A small image diffusion model, trained from scratch.
Model: 7.51M parameters, arch dit, norm layernorm, activation gelu, moe expert_choice, num experts 4, patch size [4, 4].
Data: 88335 training examples, 29.3 epochs.
Rows from block 3, named by matrix and row number. Rows with one number belong to one attention dimension. Each number is 500 + 40 x the weight over its row's rms, rounded and kept within 0 to 999. All counts start at 0. Numbers have three digits each. After the name is the row's rms in percent of the matrix's.
# q: attention query, key and value (stacked) (model.blocks.3.attn.qkv.weight, 768x256, the q third), inputs 0-127
# k: attention query, key and value (stacked) (model.blocks.3.attn.qkv.weight, 768x256, the k third), inputs 0-127
q.139 116:488483510487559480529523509488493518482467516480568502433572510493495529521529505511510516455374508451466438478539523526448536446484512509475492491433507511474506487528525505464466472515525515474477538558536518568493507484491595539482592481499521421493482517448470482506481505491534458473472514489537498456522537510491535514479462454553531541507497507497484515455520533465492528525431
q.140 107:537522444517509524505489427532555475539478466545471511428570511532500500448560513500467500470384542471508566561419507517528538482501475508470447444468520538508501524529454484466538509512525498470454545522634560525486452456514553574511520475522509521487495469382477433513527507488477510467547533501441470504541577507495464419550551519495516546560513483528496459518510562433493508539532
q.141 129:478552486485467551511439473583568408571508518589460521438486543505488491439547500465505543509432499504507516576452535559508516473532456450517509504555572562509502499521477475471522521512520441493447497523572505530502512479501529534398579525493485538515473504550433492425500574431426504466491506510496425522541521517490440492516485538544525496523515479603545499479465544368472422486510
q.142 107:461508488587502485488526472494517481496575580452529526455528590522513484441456494551538559464474411486475370436448534484532524446508509465512478413497546488471548512519533463517507403456543510485467489477546539508482555548511531528520456467520483491486509558547467542513466508401501494509499453516475561476502454497444469487458507486549438478498473549468534545486569535451418515458525
q.143 112:488483480542546483506537503492469498488518490382542520548539502526505440540399485523453489461538513531488415421515477494494543471453521589512441461496456475471459494489520471545501456529493577514489491444467540513512598552479504456550427511457550491480586533548545518563513463496547513529491510492479585526473520443487498429467496457484502517471517541408496506477511456549460523544479
q.144 091:475524438545539508468550572369501583475502508464506534629527476406534525477458538576513481462471450462506469519486519489549526513504515459510538515572462524568498497514570485507504488479517483521551543533451519501486463546540449478581509513595510474549421441469519502486459429547518509540519466507549533471490481511503520570497503473483522520476507522516449544417458486538552533444517
q.145 099:470517496565472519502491507427481519478586529433587530460498530515504461531491473523524514453489493475459402417524494498520503498501486472481452385427481414480514521544567457488461486491472517494569526518508559540493498561451560515540480503463547432450542511462551536544522479439550509526505567494523568488491520448499531494489466444519486473485469569454540457494583446518514593483426
q.146 098:497492520464493516510458453492500458509498497553471505472393551553516468534442503509491463566620532555545569507496456512528476562488528495512479558564522529474467534476411422532520551515511494477499462464545436486532551447458499464461426499448539557492508481611484482458507542484504485478519524497452460585551454456567435462467507574482461514539475471523510498524454518458444454518507
q.147 118:437508440524505491491486522448482530475492518423493415572421437507530465520503505549439474465548502499503487485490479486518470584485478538536494468557546507494502505472546531524482524495511503512553498489401505510465441559474484442548503483510508511489516484533546523537529465456528526529467509506462513505449479500485552496487509514480497507487511534408480482542453454577532599456484
q.148 129:503473489474562500478525501448487554501491472386532484649535464517508489532468519504493482458575512507507581499500511459516478539473525589509468572520447435479475467441514500538487520533469536513594466498428500475494434532480413404568409491513499527512517558471536457468524429563543539537514467516466535502484539509535503505495541534418459499498511516420460526461522460627522541486515
q.149 099:551475454536512536489491494470514480467522498454539469508527473483531551447504533532477521508336515471475369456443501474546533468523496498521547448489525503445549451495576507453501421516492473520443496535464530488523535526520565567523457503533476416464520504456458489547488485487512472509507504465542554475438509511466505502433456395498507484509482529470533512480544503521469553491489
q.150 100:514479498505483493495507493551505415512442447599444488418477571536507496538449472511545472533536531536517563509500528509468547445525480476567484495467507573529544518568444490484552514507500487496443526458542430536497554445502509572425551507502509548482434494550512452428441542517492505473480519474490492583555495571512518519500464510489522501530501480559502480517498503433450377506510
q.151 118:444505505426489473502518474554521439525421489604449485558442470503505512516569501460460485542554547496516635563554492555482433569482482494513497526614517526478468486490469512491472563502487488524482475456489508552486415472438493477468543485499474541465540483530479478459498515497493556496468546481518495524461524536526539514519528525464524529482550422533573540591429496537554445514493
q.152 109:466495495563461456521517549450428480493543488494460493462378551486527485494496518553519449467567519519510460472565527482435417567509484531542462497560579528557506512474427455546523499500492496473511553453560423547503579489482568460492453484536474513451491456534553519536490557491518480485509529503504507496533392543514521525506499603557479484475507540491539529568472532494468516479505
q.153 110:470471465540465525513460494454530518497534518543490442439441489522516494464498485478487513501447449529486461528457481496587465552505539544487465431593565467465461491518584466499509496492519477515544459519514502565476455496452532466536437464458513458502513485489513565487542495434478522501502526478475512459505462384469455447485497530519460485470472561505516431492438533460539542507491
q.154 100:531502510443519445465463489578544437484431500531451501520534481522497508529459505435485479522515466502491618524504537491512496504496542562478528565572474502492491479485447476459541557511508482482492479514489569498518443448490471492473573548500494569525457493530454479452513477524430513495548540497495477548517570513530481473521522531487516532497532402590453528537428522486484413534536
q.155 105:594485514416536511473507547524493467475475493479495571516595454513475513573433516532474544496501522439489517519513488501446543457479486546500550504410397480455495509501516519491487503545494494546444506495530554502504531480523472459524525516500450506500526540436477467516440519593509506522556497494529565528475565513497507460503473414455519528511495431485552504545496515536477492537506
q.156 124:498482486516503471506526489391408551481535503395545481533467464503516454516443495568486474430563471513508422436541475479496473542471491549498489531512491488495477503473500482532486511494471509520580494499403527489496498542449535412579422498507510466466499463514503540521477488513575526532510504507504560454487505447526512489482491518494468469506470546458496536474549429555509630478484
q.157 118:509472487517493506483463521532482492488556534475491569448566533528501502502482489537519550467435481505461358458482473521521571424501493441514504388457524477493520516572547495483489452482498504500435483499548517502482582507494521498501497506469489468449529564540480544535482511451500509504517533478447552510487511496463509468480482399508479483487460525472534454480521522426459477502500
q.158 123:522458535482465491512509475540519451516536528595537550451487534521466538451513484465550541550475507542482495517478486536467481429543462395549571479484476537491523515573454506469495485507510507459438446532562465490503595447493518525449546485474463506483451555562458525473513552492443463456488478489505458554505473521480495568467465483534497464516455455592547497492483545387446328520506
q.159 109:544504530410469534499457481483502448509463471541568477497476462539480478504575501465506484517483480524519562598519441511518484595488517507458531533619547504518450491459413539468475553544494510487590472496517516413513437487510505507484473500462500522498496492515479503438533479429494494462498509501542435477542445486543493459516506630506559502508526518623519522518485541510516455554482
q.160 113:453560481466473488544458500517528457497481514553436465478438472500478526466596522476477487529437497472507549538523501549503439579499552535468511506564598520495457458527457478454498533518474503502546505528543513498491479453479500474479493490523504532511566504469461465439500542456469498471473524515556470469498491513506508487515574574474534547480541441559514512542474544473558437511536
q.161 097:457509503557478510496478568502489486477524562481495582548542565463505503431452470546525533519506447528438434510499509515517552444520482508545561462446445551485484499542497479530515443508523489516455468475473485491470580518512475442467541515456446504451507488597508556563504476490476490516514484456492564556479490513459529509446430418568521446450494555500526482522506426476467435519466
q.162 104:503516444514500555498461437452522527539498489565472389502496456510516509493613477511516508486462479540506486545499465507543468560497513508482481482534572488521484476520508531482536578463466435530518466503451447482443466520477513510553503503461548505566483472438540488494525451404526564484480497480501480487528448456514488472498520532496490465504445531515423463511512492496513699452475
q.163 109:510527528485468470543494490499496514475493501497472494460492493474491488453587467457509576514392541499453493513510525524439540461527541472473538511449522526475504521534517469489490542462513496465498486568547505506522478469497531528477601527472457464549516510449369522442539508486452473461480531496521462420482522527431502538483470463524508482511451457638517509510514518464550446498480
q.164 113:487445485546587503500480472451417540504525473415531424565532483485489436524453508554491491429518503524511405490539482524477510501500455558483462497455467427512459517479500547493459512522485519515569505522459485470499482538461481455593498511470535464460504469427584505597497423571537482530508524519505510454519513453519500461474491477473467468510472499457442509442523445562499593485495
q.165 111:521452501494523516517475511438488502441472493478598431478447412492486506501571471542478497522524458524513477516503487455510526581484502502467494521582579456477496499507506527485482555473495497502602459537456500461518390507459499512568462472502473436464520483408510542462479510467504496491484457506538457420488494496508483503521447579508511462463469549533473510472502520525528544458437
q.166 110:493470519453498515472453456475559528519453479533451461590537439504479537489572503474495513539437538514505559600466486516559471553485516507461484551570476478489450491498536531454456529495526481525576445503456581481515399536508429464523520526476504507532523493412443495460482449524453528501506491502506462466491526456480469491507516459480551502494500474547470465462429500552571573520490
q.167 093:549447555518472497515464499508484424519440455523466543345487541545465526514465478459487480528466513539525505503486533487440541477546472499502507443511528532504520558527389464507508501542489471451458549495588440527521565437464550504466526503465512549439487510464464490506514563519448462454549554478501450557511487510526433436479509553511500482538478438543481506549528544456400466536524
q.168 106:552464500518507474493507526435437566468511459449585461540549479461499489575495504483498476430498533486503480466480470461487547477523442503499519537470435476506526526458547503531476458482504480484530524559467503519502443545503501517534546524499474437466458497422491522568497487590561478515507482486520517425480539524525504522509476437527487443508465530453535471469528452603499599502497
q.169 090:437526517508529531486479530497526519499515549410470531621521499472502475518459501508476487499569463482490450511502515515532502502491529512494519512530438460511456454485555478543466469494514540553543486461440556514476489551451387425568475518532497521526543516507524512528523393493517511564436479491473562523446526485487521498486516426449521508463529516405479566511468418587499483456487
q.170 100:581499494418450508495495502524559478527479489640509496423410533494492525517564509445513495581470497507549564510457467482542469551486488429523492504574597534537546504512432516453530543475539434478497498502576472512500499474520544561474487456524473536541440490452466511418465554447440488451523482507512423482524455494532472489519492563527538481522496504552530469493492581434489487510492
q.171 111:425513534484454455485520498517480431515471524515405493576472518472519520506466527478471454555619473488521515520547528505453453532495481510536546520520471543549480504457496464538512512475520512519505503455439497534492523463500473467465503491487493581482509444597528527515495508511476503513493532490493501573481433534506528515513547542470511517482537432450507574591468510569481418525529
q.172 130:468515472507535477479515503461445533467495497447549401606499413498546478539525498513471462460576522530519524479524472478483503572485489546510467554535481469487493482404523516507482519507494504502606467493405567499483413547454478425587500509505472478430489474459544524566483441491579546537503472505475534422452526523548520485505509513476472493481492533452482513486514427630536654449487
q.173 115:501528512515508508518525509572538525486489517487507577465609547497520504475465503485524530519380488457470464484498541527452600390487526470487502452417448520490517487497513479473490466491505520492449514513550569559525531462550525575474570511512506478516519537495458504513455458489519487510483495501537554492469545564475493537478525417545532542489521465503531532471557531468452429511516
q.174 103:476484489423474519524457443468535494512463461545477491462534467505493504466623495450479500490428540496520571562509506566489499567509471476456514537535506438496445505493521531442479519512490492524522482519475515500469347494481484476489551478473542522494497486463452467447522516447437538482445559513472444490524528491487512493527551510504517469497513453534477478491470545512528539518490
q.175 092:540455453405461481497475492520444431504478477535537489407483470537515476539562485440460472437522532472529519512514510532550502536502481495497412490568543525517479537472408470483495508521471551477458492563614538473555517480469560530487424466478501516484554481485513463475574588474555524491517544508508438458528498484537529434534571588506569531464543552459603461513504555443480474532431
q.176 083:485461519466449478513543574506455577440472486481499495457449520510514523535471474428464509516560569482532595479541518481434475522505544481520487510505495556526477507467396459531518550476473513485517525534490470517526559459491537530487435513532485509490506495559481485527498505478538483469551514511568452529511505516539556526516508568534499587501528458477503543533484480504486413506558
q.177 121:454485488527459514512504496492498444508555539578521488432459523523521488464504502547523495523535469509496433475506523515504454522513464481553530436559581552500511513538508507509523496487542505497447477461550463544486536518485537527458493475503488534458484477613544520526492538401491517512460509450483501542507435506489495502495478508546475472465489529511519496541472523434442462459453
q.178 106:573476502478553486499505473492486530505465464416551488561503524500468427554433470512523513453562574488492538466538483519455556481498473531504469561417409441466473532475454512513467493505470518500496511483481491467522511540450493489550502535501503500499506521456490448523500457587580532508524501507533517478500545500519501507486501452536493475528491502502520551461588454596507543485488
q.179 112:562484497563453484513482477511514437525498488558457556362502577515474534433458505488514459504502504508511447471534516521483512482493489491504461426454589509522501539577440481500536509515507510470410551461585441529500576439483543513517479453453571517499524501568500526488520564477475496447493538487515437559541491451461488474490521524509495512521485490537519495527537593441457395544498
q.180 114:462489516554490491468489472503507461536542503505493547491475559502498466474394479479525495472562470511484467543513475501480480466527465490536500448531522546522478532551496455538558492487530475505422503436493475544513594501479544472479561499481493560498443472631551550526557508482467502516522506503427494585530450478479470514472495526565491488506496522481501538519472491439432450466498
q.181 105:502482518522491485509495523461459483487509508471518458521417479527505455542518489537485451497589492548553558499502468467535455639467490509490459530576522508526488510415447467537523566540481525485557472476471480487506496525454516445482381480483519501506530461530546534466528505477494516491520495517508464524517493453541498470499490640485491479515461534482517493515449484520504526479470
q.182 114:555518484470518473515531475532502548524463466476513583485620479488472522504462470444485534552471504497482558486500507515503609428515535528451462525446431510489468507530481481468504513590444520512477531550476568504502439450523466478504524530465538463536535501463485443465498464576486532498505541509499537531481573476518490456502552415422511544496493449503480459500528504493544425550511
q.183 117:529502503508469509533514446549489465529485505580523507432564526522467525462498517498536515523369496519479455513490519528468520380529474465511508466428479538495531528575455438495511515515525496468456508542589538561527555447477629544482557485477485467433484497507436496468463550467460475462507549465482488522507553504509510470484482486538461536534487472560507490496534559413431492516481
q.184 113:486489489471413520488459514497500422537513511589460487491408529486477507441585494505483532516503524525484552556505487542495460570502445509541502475581578513491502486529522505463510509489499466514467472485552457504490473510524520495455513472507454526489499484552499543441485628445435475475483530495506463497508467525472528529532496590548540474516512472529588467532465566439496480540456
q.185 094:433487506510528502509430512515459489508506520391529511503456431526521515570500509606483440452545423477503439533524537494474494540484443483496490512510505471520505498475565507564483488504464550500491574491490515509511508532482508440509436487491527433453560471543615464539539466464555518531457531463522533514465503502498541490552531517473456494499532445441532532574490473571532614468487
q.186 116:493502502558494498504479508485523475494616543554559500436504562457493520446520508501564506465450426541461373476459512496543492448543471491513527473476542511513517508541551535469517431456554454496485492511531478536489558537518574557523530496527457461506457512504520569502489516487477466467483459499549481445540453489482470557501392481575487440515474549502514509426512495428462494526493
q.187 114:548474552432469441492533541495509561513482462511449454560484501470502514580483526466472426531544496503541598513494537449481512519521510533513509578600439491550476448411460537544494532493454509500541539445491455491486457488483398478482457492552510506563457489492530481457500483496489509502430478508538493495503493577578540566512537544442490508501513473447456477525493477582535447489512
q.188 114:504466473520543509499496459498462480511492475451524559508593536513497501513375502518499497477542511489489423470523479538467570391493492509492446460449413494484477497527511499533475463528479552522474521466484539518503519502500480492543530522469521477458506514535506480599517482542580506536517558487484547556492527499547525462469512392465501527491509499456484483520568458535436492487475
q.189 107:451502477463496473511456489559505480451438504473453547565485437538512499486540474432450545529516549464496622589518478526485481553487544474490503529561478477464453517429484447520474522497527516527537477517414598494498445492504428470462561522480502515495600495495475487499536482481467515510519495513499518508458490460473482458508558473468530557492519487479503517559454520562554481492512
q.190 104:493495505480459504514447438563583432522500518563453563406404562557469519468521448482503542515534495488508585533490495527510503558502505463492491486541541488482483488502457438472504527502498494471457492468610491501499526444463507488456471486477516527516504514530464498418490551470477494443543510522471486535558505467507433464531508596513543535528497411589552478495492553385495426562525
k.139 108:549469469536481501499472491426483536508515455540541458493467428546537522510586500451501464452443519477531409534457491479531488500520502471455491477517525446499493529518537481500501475479478531468556469546554505486499415538494524584531489502495499460471509470352500506541519511451520508492492504458509471414498527528524482487492547531499504523501505491561514459480523511463529602522571
k.140 100:597504502457499490497523522510495502556459472563500476420505472510472470573491501534538482594469484466545490454525504493501505469488496521498491536526501432482457509479435533446511581511449503529511466510485489486498516448476521523490461482513478434525523554448457507442452526452492476428530532558540439443509490497525513443529505580488502504507521488516491518466465497485516565530485
k.141 120:542486421423507486492556499539539526468466462519480499484430523479476491522509494575490531556436471533503543422461487494488456523477521500505485489453527491527532489507461518460490535497488492504521494530449466488468585477534528494552485545495474537476522539526504493448474416483505479481506466546528497438502467496515482495517518523511519508523479548478458539450476506461544559492471
k.142 106:483477484487512471488504555488445551508554473541519457490548441524489564475560510503498522429488478521483447509496512505511507498488476552463462468552541520469478431496583549497506550498478461486514524478517486536500438500476452478493531484501505426518508416454554543541509484536496489491528526513473477464496480480478512471513452468517538514532531506525514449505503443433550551518464
k.143 101:451518543556484506482479492446479511473520502529543554537525489520491561499493506456538516437525488466485475551518490529493480431504466486486575479550516541464482464531564480530512478504531476514501544536515507504530430531502464490505557504472516524491459454562470511555513505546544546516556553460470515566503487530474516535501502467484477569494525505543511531570507461443452459467538
k.144 092:447547529481522500468513521556482496448525533432547374545524470504512486559551517447482477441544499538468474487503489516462487522558494541486415483450500476524530500557578525514477446486561465528500457515463464526472447555435480464424540521519510554489538563479499481530506523541541532557457514447490554483441511490480451480485483395545491484492492517468525455504560477574470516501464
k.145 096:504442511533500508488504477448499537512510497522503459545527435544507520498528512440508467392495471543526447574512473531501500520442490509500522492586561525476477463502559522526465425469506501475450489505521472486512400514550460531493509512455524474470485465487493473570473519543535525541520495404472513431483491515503471488482519526505501511469483485553494482553514496514456514500545
k.146 101:493515466508504500511514491597503453527505510466456602486476554498512493473420499507532537520504533497504565491524523496456477471483495501486530504468479581493500463452440500525513571545499534515476560479469552501508596476523491472533499473448497517519510471647510519500516449532460480460521499602512476547529501500485537516539502532491514477519531536441487572534493479456497449475509
k.147 106:399516557534503537498541509504488451514543523481500469570581498512498471476507514478460477488535488461468537537529501469517511503533473503493476510503525536509524460555570451484503463504528428519483486474491520513537480530460473399498479512505461509486505490512514553451492512561469537538545534440476571512497480511502498505487490397531496511492496495511557507504502478530475446506484
k.148 114:486537495510470492526492525558505469491480514499440488520477509462515480530445494491476482526603506520498522486503497519508539472532529470522516514477440546528504541487460537509533512506536444525484519434480517476493491479498443488461501493549499575527474491492502476526509547558434518508491507502498536585476472475476490489499438451497524465505483467481533478514461490592493409502502
k.149 107:440506511507478489510515504479471547519580478574520508411549473500499491496531501536499445459535471464517466476493513480505507454493444506475455498572506477516473457546566509517473555484476466520517494478546491550481345564486463495477529468530486415484490493409581566492483535441444511506506484504454502459545503505494503470547482516536524486474499459516529461512536458493556561509504
k.150 099:569535484398519498479497491561549533492537487495481620488490546448479478513441517542492529577454465486539515467504492496452469455473467498493502552505453518526524475470423494513497540513475502546451545553484519488477619460521503481495478491571470519506545529632490497547499472491460478481516504557520428544534524493492429479536488564487492452495491487471468569521470528449476487491485
k.151 108:488510508467470546531504510552515462522492529445456507503483534510480432481471495548472527585481508483504593508482490419477571521530491487568524514459517509534481447491497444462512531537514500504489512511460485459508612464527483427500440500503464514477480532559500521459504488492455477517534462538480505499539469533514522546507532492531484508511500529473496481473487523555500473507504
k.152 116:435488498439554509511482439493489478461558565486530510538496532519562548519535547473451600487488520449506558519494474455541493584545439480467504528509507535509515371509609538524481521499497522514471519486456532486501502521497475498473498457493483473540511439643512546465531442477479463463486532514511458475529566567495492534474519437494517487531536499488502489514551461449519467513469
k.153 099:421478494520494500473514514481507466513490532467531463537539464504468486482603505491480485430509486520468475529502494516522519596512492483460465481501578520495500474508560526436472499484525472458528473503508519484522476543502508473530502534455546511459493493470486504419513471494533466534526474489483541445464463480468515513486513462507493525508466560475510492504550476512492579451485
k.154 098:492544481452504541536508481575495483541444457513462570473477562477482438518435485570503510612509549482508556460497495485469519442508520475531504530414456536536489554496386476503520543527486505500480537477479491514512620444523500493486464475519501547489511538550488473494481529508490504466501502562517452584518477492497501487515490520469525514562510522445521519447473501468501458484486
k.155 098:517515529491460467507523478534500548555516465549485507424513523492490468454482454500514450575518518498538510458502486454496550376485487468521479511515460498477486471486397513497519530511443496507512524512482477502523450478504493578473495457539482434496476526504512505540491534465500516456478516532515427542536519516534539506534498540495488478498555460530480495468537501512507448540556
k.156 128:420503581589492490519482503479478510517551528522525462522572490522521513484542514433506496422577522477470532552524498483520512479519497476488502488550507500472514422510589504532476460479518473509494517459564495515525408536497437521494544473468485465534513439459561534571540524538450473498499521472480500517507491536498510528486473415532505486498483485497527477568539499507463424508524
k.157 116:520473512517494479486516468434526532529543460564582501444545478533465516448520477501522483456463463473508470510489506496506477449447470541476483486557518529444497428494530516512499483504467477491531516522506503556507423551498495579525528490527465421522479438471551524547500526513528496508471524472515506468522481537494465485507490525515548496503500488523508562498587436445510553540499
k.158 111:590485449433504525504459496507562533470481465497428566419451572473505494483459491555507517565454509502507495441472498484483470467447480497477525525467511500535542528471464528478496519489462513542490515501480461474492562494565502583498504512533470468529507485536492440496471479453497472498470446536538455471528505519523457522504491558498540429487504518486444567475514502443546540497509
k.159 110:490493479539520482546494501566538501494443529488391494505405531464532503478487477498496567531539556505524576441474524544519459563536503464530469523409505473498492534454467468504497519504496521498463536510466482531519561450517550487533479507463534550484478477476498429436509534539477449469476453546491474484489547492509524539489546489484454526465451500449484459493436542540532576434501
k.160 108:482459432468511527554514474524538465543470488462488481494465503525529416478508509532467494545479517475493597497425516456556523553502538457491467497444544474476462534478549464448481511521515538461498457495485477484494524483511528469525451512469526515455500505485497536368521445463494490493509446514489491466476519447546524520490534482538483515528519536479477455414492507499556570456521
k.161 099:466493548472512496464520458489513493500537465488528511469508504515484474512477492482509498471490496520477436501523476497464488405466471508530482485541500518518549464582567536512467483471540457534494539510489502541504516557504472527521530532514498496523483523596517502533459508529546549561502518486504514556510487506467483521488494425479537508498515475490507593500557498461476445494479
k.162 100:483510494533501470458537563504510475445494519464546435560487491463469473513503544489465447476512462506482480490493541502544477605542511499472447476515531496498499536535560519474482424491578517495537455517535527516508448507479522422480462509533522525435524512467489525398494513558469465530492481491481537467457466460445434463487477504516465520474486528455504471502462533532505437499479
k.163 105:538445436434486503559456503564510525528473481556487495456506539500534513492519482543476534512484514527539497487498481539542469487484489458501519524457481436496508501505405508460514509528453465481556499467487476532512512470543530551519483480528472519477468537448538462527452478439482476474513441537488446475561517501551522541459487523525544455491483513489516496409454541455510580512544
k.164 105:498513570580473490486508543415511535451501504495548491534520448508507544558560490399541465428556501476478463509503482471520507472511542486505507518504477508495521542534545469566480398482568495485504501485540527526531398528506513528481496492488538541525515481468452485508533547505548517529526547444537533534476485483500486506490509455532504539479504516508531476537488491524445490525485
k.165 103:470498499512475500506497542481488525523514526496455436511516488487526470452572520460476494430449528515505550499489522542559476607551490478490446509480528479535491503481538484462462488485475488480540466452516480509501456515499543473470471499483516506518476487385523487441556509497434457493508498484462525427513476481504497531466489431533482481499460489484531407497514507573517595519475
k.166 111:520551465525498524538542546584502469482449521475491436522491498464469431520530490510452477493542484528475524462531482519484522535555529506558498461406511466526508559530442505455513515484532440489522482495491463503507472471491577474475486542504516586466477555412505457400497505456490471514494494501491553492470469471495489496488485514506468485481442572475516471468468538586503495482462
k.167 098:605522503418510500457524490541525509498476487596476522462445480466507469539471520532531490602498533454542497496487511519502468511463509457512508532448460488508514502482454523506515561520467561532462516490503515455455565436541541588512451467511518433506490489558503427480481477455533481473482495548519425503551547528516535497569470575468487514499506518475500482535467504409535508513486
k.168 106:522495538511500508498479517460481564501500494518525441495504454519520555484541487462512479453516492537524445514554475508469498518496489470516506511529469430529513488491499507515481488467471519517537490485530489480517392507506509583461507497568479461512474500391556467540460590470470504493465539467528500428539534518536493459496467529534525480469461435553533471497559529557489514524507
k.169 093:426535523549490506493546520498481469469486500461558481590554482512471494493479482473489499448514510528454522529514494512480518462489532534553506444516524541482510517538602478497528430495585469466478507512464507521519485544540472485463544531447547528465494488588470523530509501544534578582561521424496596559449486475459500526488507432508470539515501524513543497498517510522490477513515
k.170 099:535498434485531505522484495562500469520518496463456481458469522474521497464499520601491537523470497521523540482497538522494486543541492521490481531438496471499507492471438514463470581525438541503517492478476483463486544451514522470478446491521462477494520501468539454435505499488402438450452477549502450467521512541512484501504475574462458458511452506494462482480460528490552522497489
k.171 102:445522532521546539481522504537508462483496509444513557513478534488492478511439485533505526552521521506461542512497480457493512479521491501550530476492477544482510476531486510521500485519552484502421505489501517493512595503519470429481492531511483521488506527665482494516511473516525553533508503475497537619510506516463522530496487422470474505517519539481515503525444470473474434455461
k.172 126:427518562522456484542513520497444515527536541492463465525533482490492512486500485498485504441556508490505548507538478458517521516528464482504509534528499495509509410515525483533483511493478444526485524435502465517534382521519461486458476467517468485540503482436542554490488598552415482480489550487489494513537481506499500500479476432541528493504488443504570480517513528576482434555500
k.173 114:566476469447510487518479507455467523540511456537521494456480452527469555472523480507525508442479506522503465491486488517498468429463492501488504506558513494454486478522517507501480494506456511469524542566489453500492472533507462553505535488503504475488489519457486510576507552486522536481522526500477462476532536490547518444534515532470521524544546465534473492468545478459554563529530
k.174 109:519496507564500515502518552558545474483443532503499422570444507492474456547499472495483482556500470533475500491500481495532501575518560486538479469440543486522510577514454490459512483473555487441497458519498516474523555451507565482546458573491523546469512528412469475415487473502568478540499484453553547446438480480521476501482517500497457547483447542480498453494437509542511540477506
k.175 095:492512510564462474522467442477507546554503520505459510468480534548461472457520520549527550537484504454510587455472514490491516570467462507478525517477542479438468444475516517498523592491456487488573491450480467535493469458514499515518524469485480446524491470448502545464512483487422436421508524547497458426545486561567510493538504517536464520533496424580471494496542523530564587502569
k.176 093:528531506455521495525447415588454405545513525545447542472497523534580500463469489574504565566502544466510537497493496504482497434523482521488557607495508495489526463486466468507509525539461545505466510416488519482491531480508516485497551447489441497521491472514489527510490504473384484426461502560445419546564539557521508538499490515510563471543490469550534514498456492428480488544470
k.177 104:409506510512510481497503473501518479471523508490467533540523542499477494480513518492471538492453462502466512526492490500505488546518487500489485499514548556510505427522593475509487469490529446517490514523456512527521546539516482406510508523501476466513534488578498585457502469530494481528540506502487547473505480549455494507477502448514508519494518513465533535520513456431502493498469
k.178 102:520527523522481483513485522499456553518512528509470530497533499493521525533474488441520515497579524540524506517546495491483499402511521479519544545520427505537481493486448491549511525498482496506541532478497488519527474434543453532456509463508504538541488498465501461554483563524423464462497522546529413507546518511532516522510490539497548498491512448516479483479441529494461429531522
k.179 113:539487530472530515470471496469553520519506512489536555488449506534494478562488536495544506556459479469500473525468511512545452536489516498457540462503510515479495529464504532490479485490484541478486490542520542471476601471522522525491463514458509488526479459523487420480525421472560478497480485475498491497474507528506520516531500570438462553490508538457444499510486441377521540477511
k.180 103:476528515485529508462487474511493489419532519493507557531486545482489523499502518532521520495497491516471482482522514528503485483473516508512526500503512588489543424524523517517521460483539507517496518543478524517531552513528465462502507539466502522535524484642455521530470472534555525531515535493511507514490489499466490521477479416495509517480525532495491577514510445425457445478459
k.181 118:482507516488491496506499496540474454506493541487450528534465555480516515486440543474501521539598532474499567515508516484494489576555515510504523515462518505498494475472502529528486500499515484528455502428498509476498542445481480436510490466477517539500477467582513469481537481541446471495503492528456515501503465499480527556481512458500427501517509502451493473559505510548501464444487
k.182 107:577504557502454528482468502494558474554452458534482490441447475534488474516452479512536436512532531498519469515517476529498507409430526480513565467489454439441459592460394504488490491484489560480509490505539494457470533443516502588524485492491538532470501568441443487576501560474574528496510499470493485557469516464518547478523508608486489522526515469494466489502493538535481497494567
k.183 106:568465515496511474487470520470538530515495432570513546372478467482486478542509496493524477521443516497541420473497504506473501470477476520477517467521534480473508464488485541461499517511458521503495518527497497468461500502546514582552490487496508437491511521455510493564509488459515451457506516535516408507534504515489476484515474564499568476513493504522497523484463483385530561548529
k.184 107:489457444470555478494511458522550509456521497467496496482495539481496411465533510529432538505425491500493523467488479457553473594497501491516457533460552513556539428528507519473473504501507463490558483523448442505530579494484516456523480555515476543509477495509519482371494428495508477525499469516527524396496456504519464531466482425516509478462483564508465514451528482518565529457476
k.185 097:488533517524490492435547496401492508481531531524519457561531509499476472504543501398458491497499526462526495520500488482530499572554491535554476414529517518488525503547608472502504403488521468515506465520487495520470436546477510467490502517504512484477465499495471545546520512521511563560512551424463584448473469556485518538500535414494494536453540568486544428560501465540475487543492
k.186 103:505470458528546509486484487437511577434512471460521448529506456509530567495594522521492523417419482517465435486486509534523475528500489485454465461525544490508514503530596493498461488483509512509556478547509465509514447563513532517500522538493530495488530476442468479493517487458521468510482482485487513444455518503456434476477511490531553486466494567570458484473549513435522594489455
k.187 113:487558501506542537518485509531486423486457514454489541536443496463522532526452508508484510572583513495509506512484489521466458572550549457527502495390458468519497581489461488493511472508521542519443505481492532462468576451520545489479464491519520541447536521560486440519532507535494519522488490494497513592447517495469491486520511530474466493516511499479532505554429568560475460503505
k.188 106:496512556546459513462490524472512568514515481544551559499507424512475508559491471450551478475516488510503473506534506508459511395450499483498582494529457530486481522503489487527515453493516523505465518552531506515498480504520482543501529478484515485533524493537469496597456505528543548504529524453491517572520523496476510467540490541492508557467524444513492553538478477464468433535551
k.189 110:437547507492466545520545506567479450570451526523466456504527560494480449496409441562508502514555491528496567473534508514485561480501486538518505494446494515467474485536445476468527533525512474488471487461487469512539500482495508448491470486444472567494449552553492509479452498491487545504526513516444530536526527513558570533494480459517512496515486454502530508497443497530497472500523
k.190 099:554486416428512482517507479537467495554497485502459548455506532490502450500454523542503527592471506521529569460502526479513506498460477495486489549487514548507487482447432536499536602545471508503491521480456478483521579442516491528512483474467477509513507460563547498463491466482469462457511470584506415457526481516512545534502502531462470463514526527434452527488513492502560504448513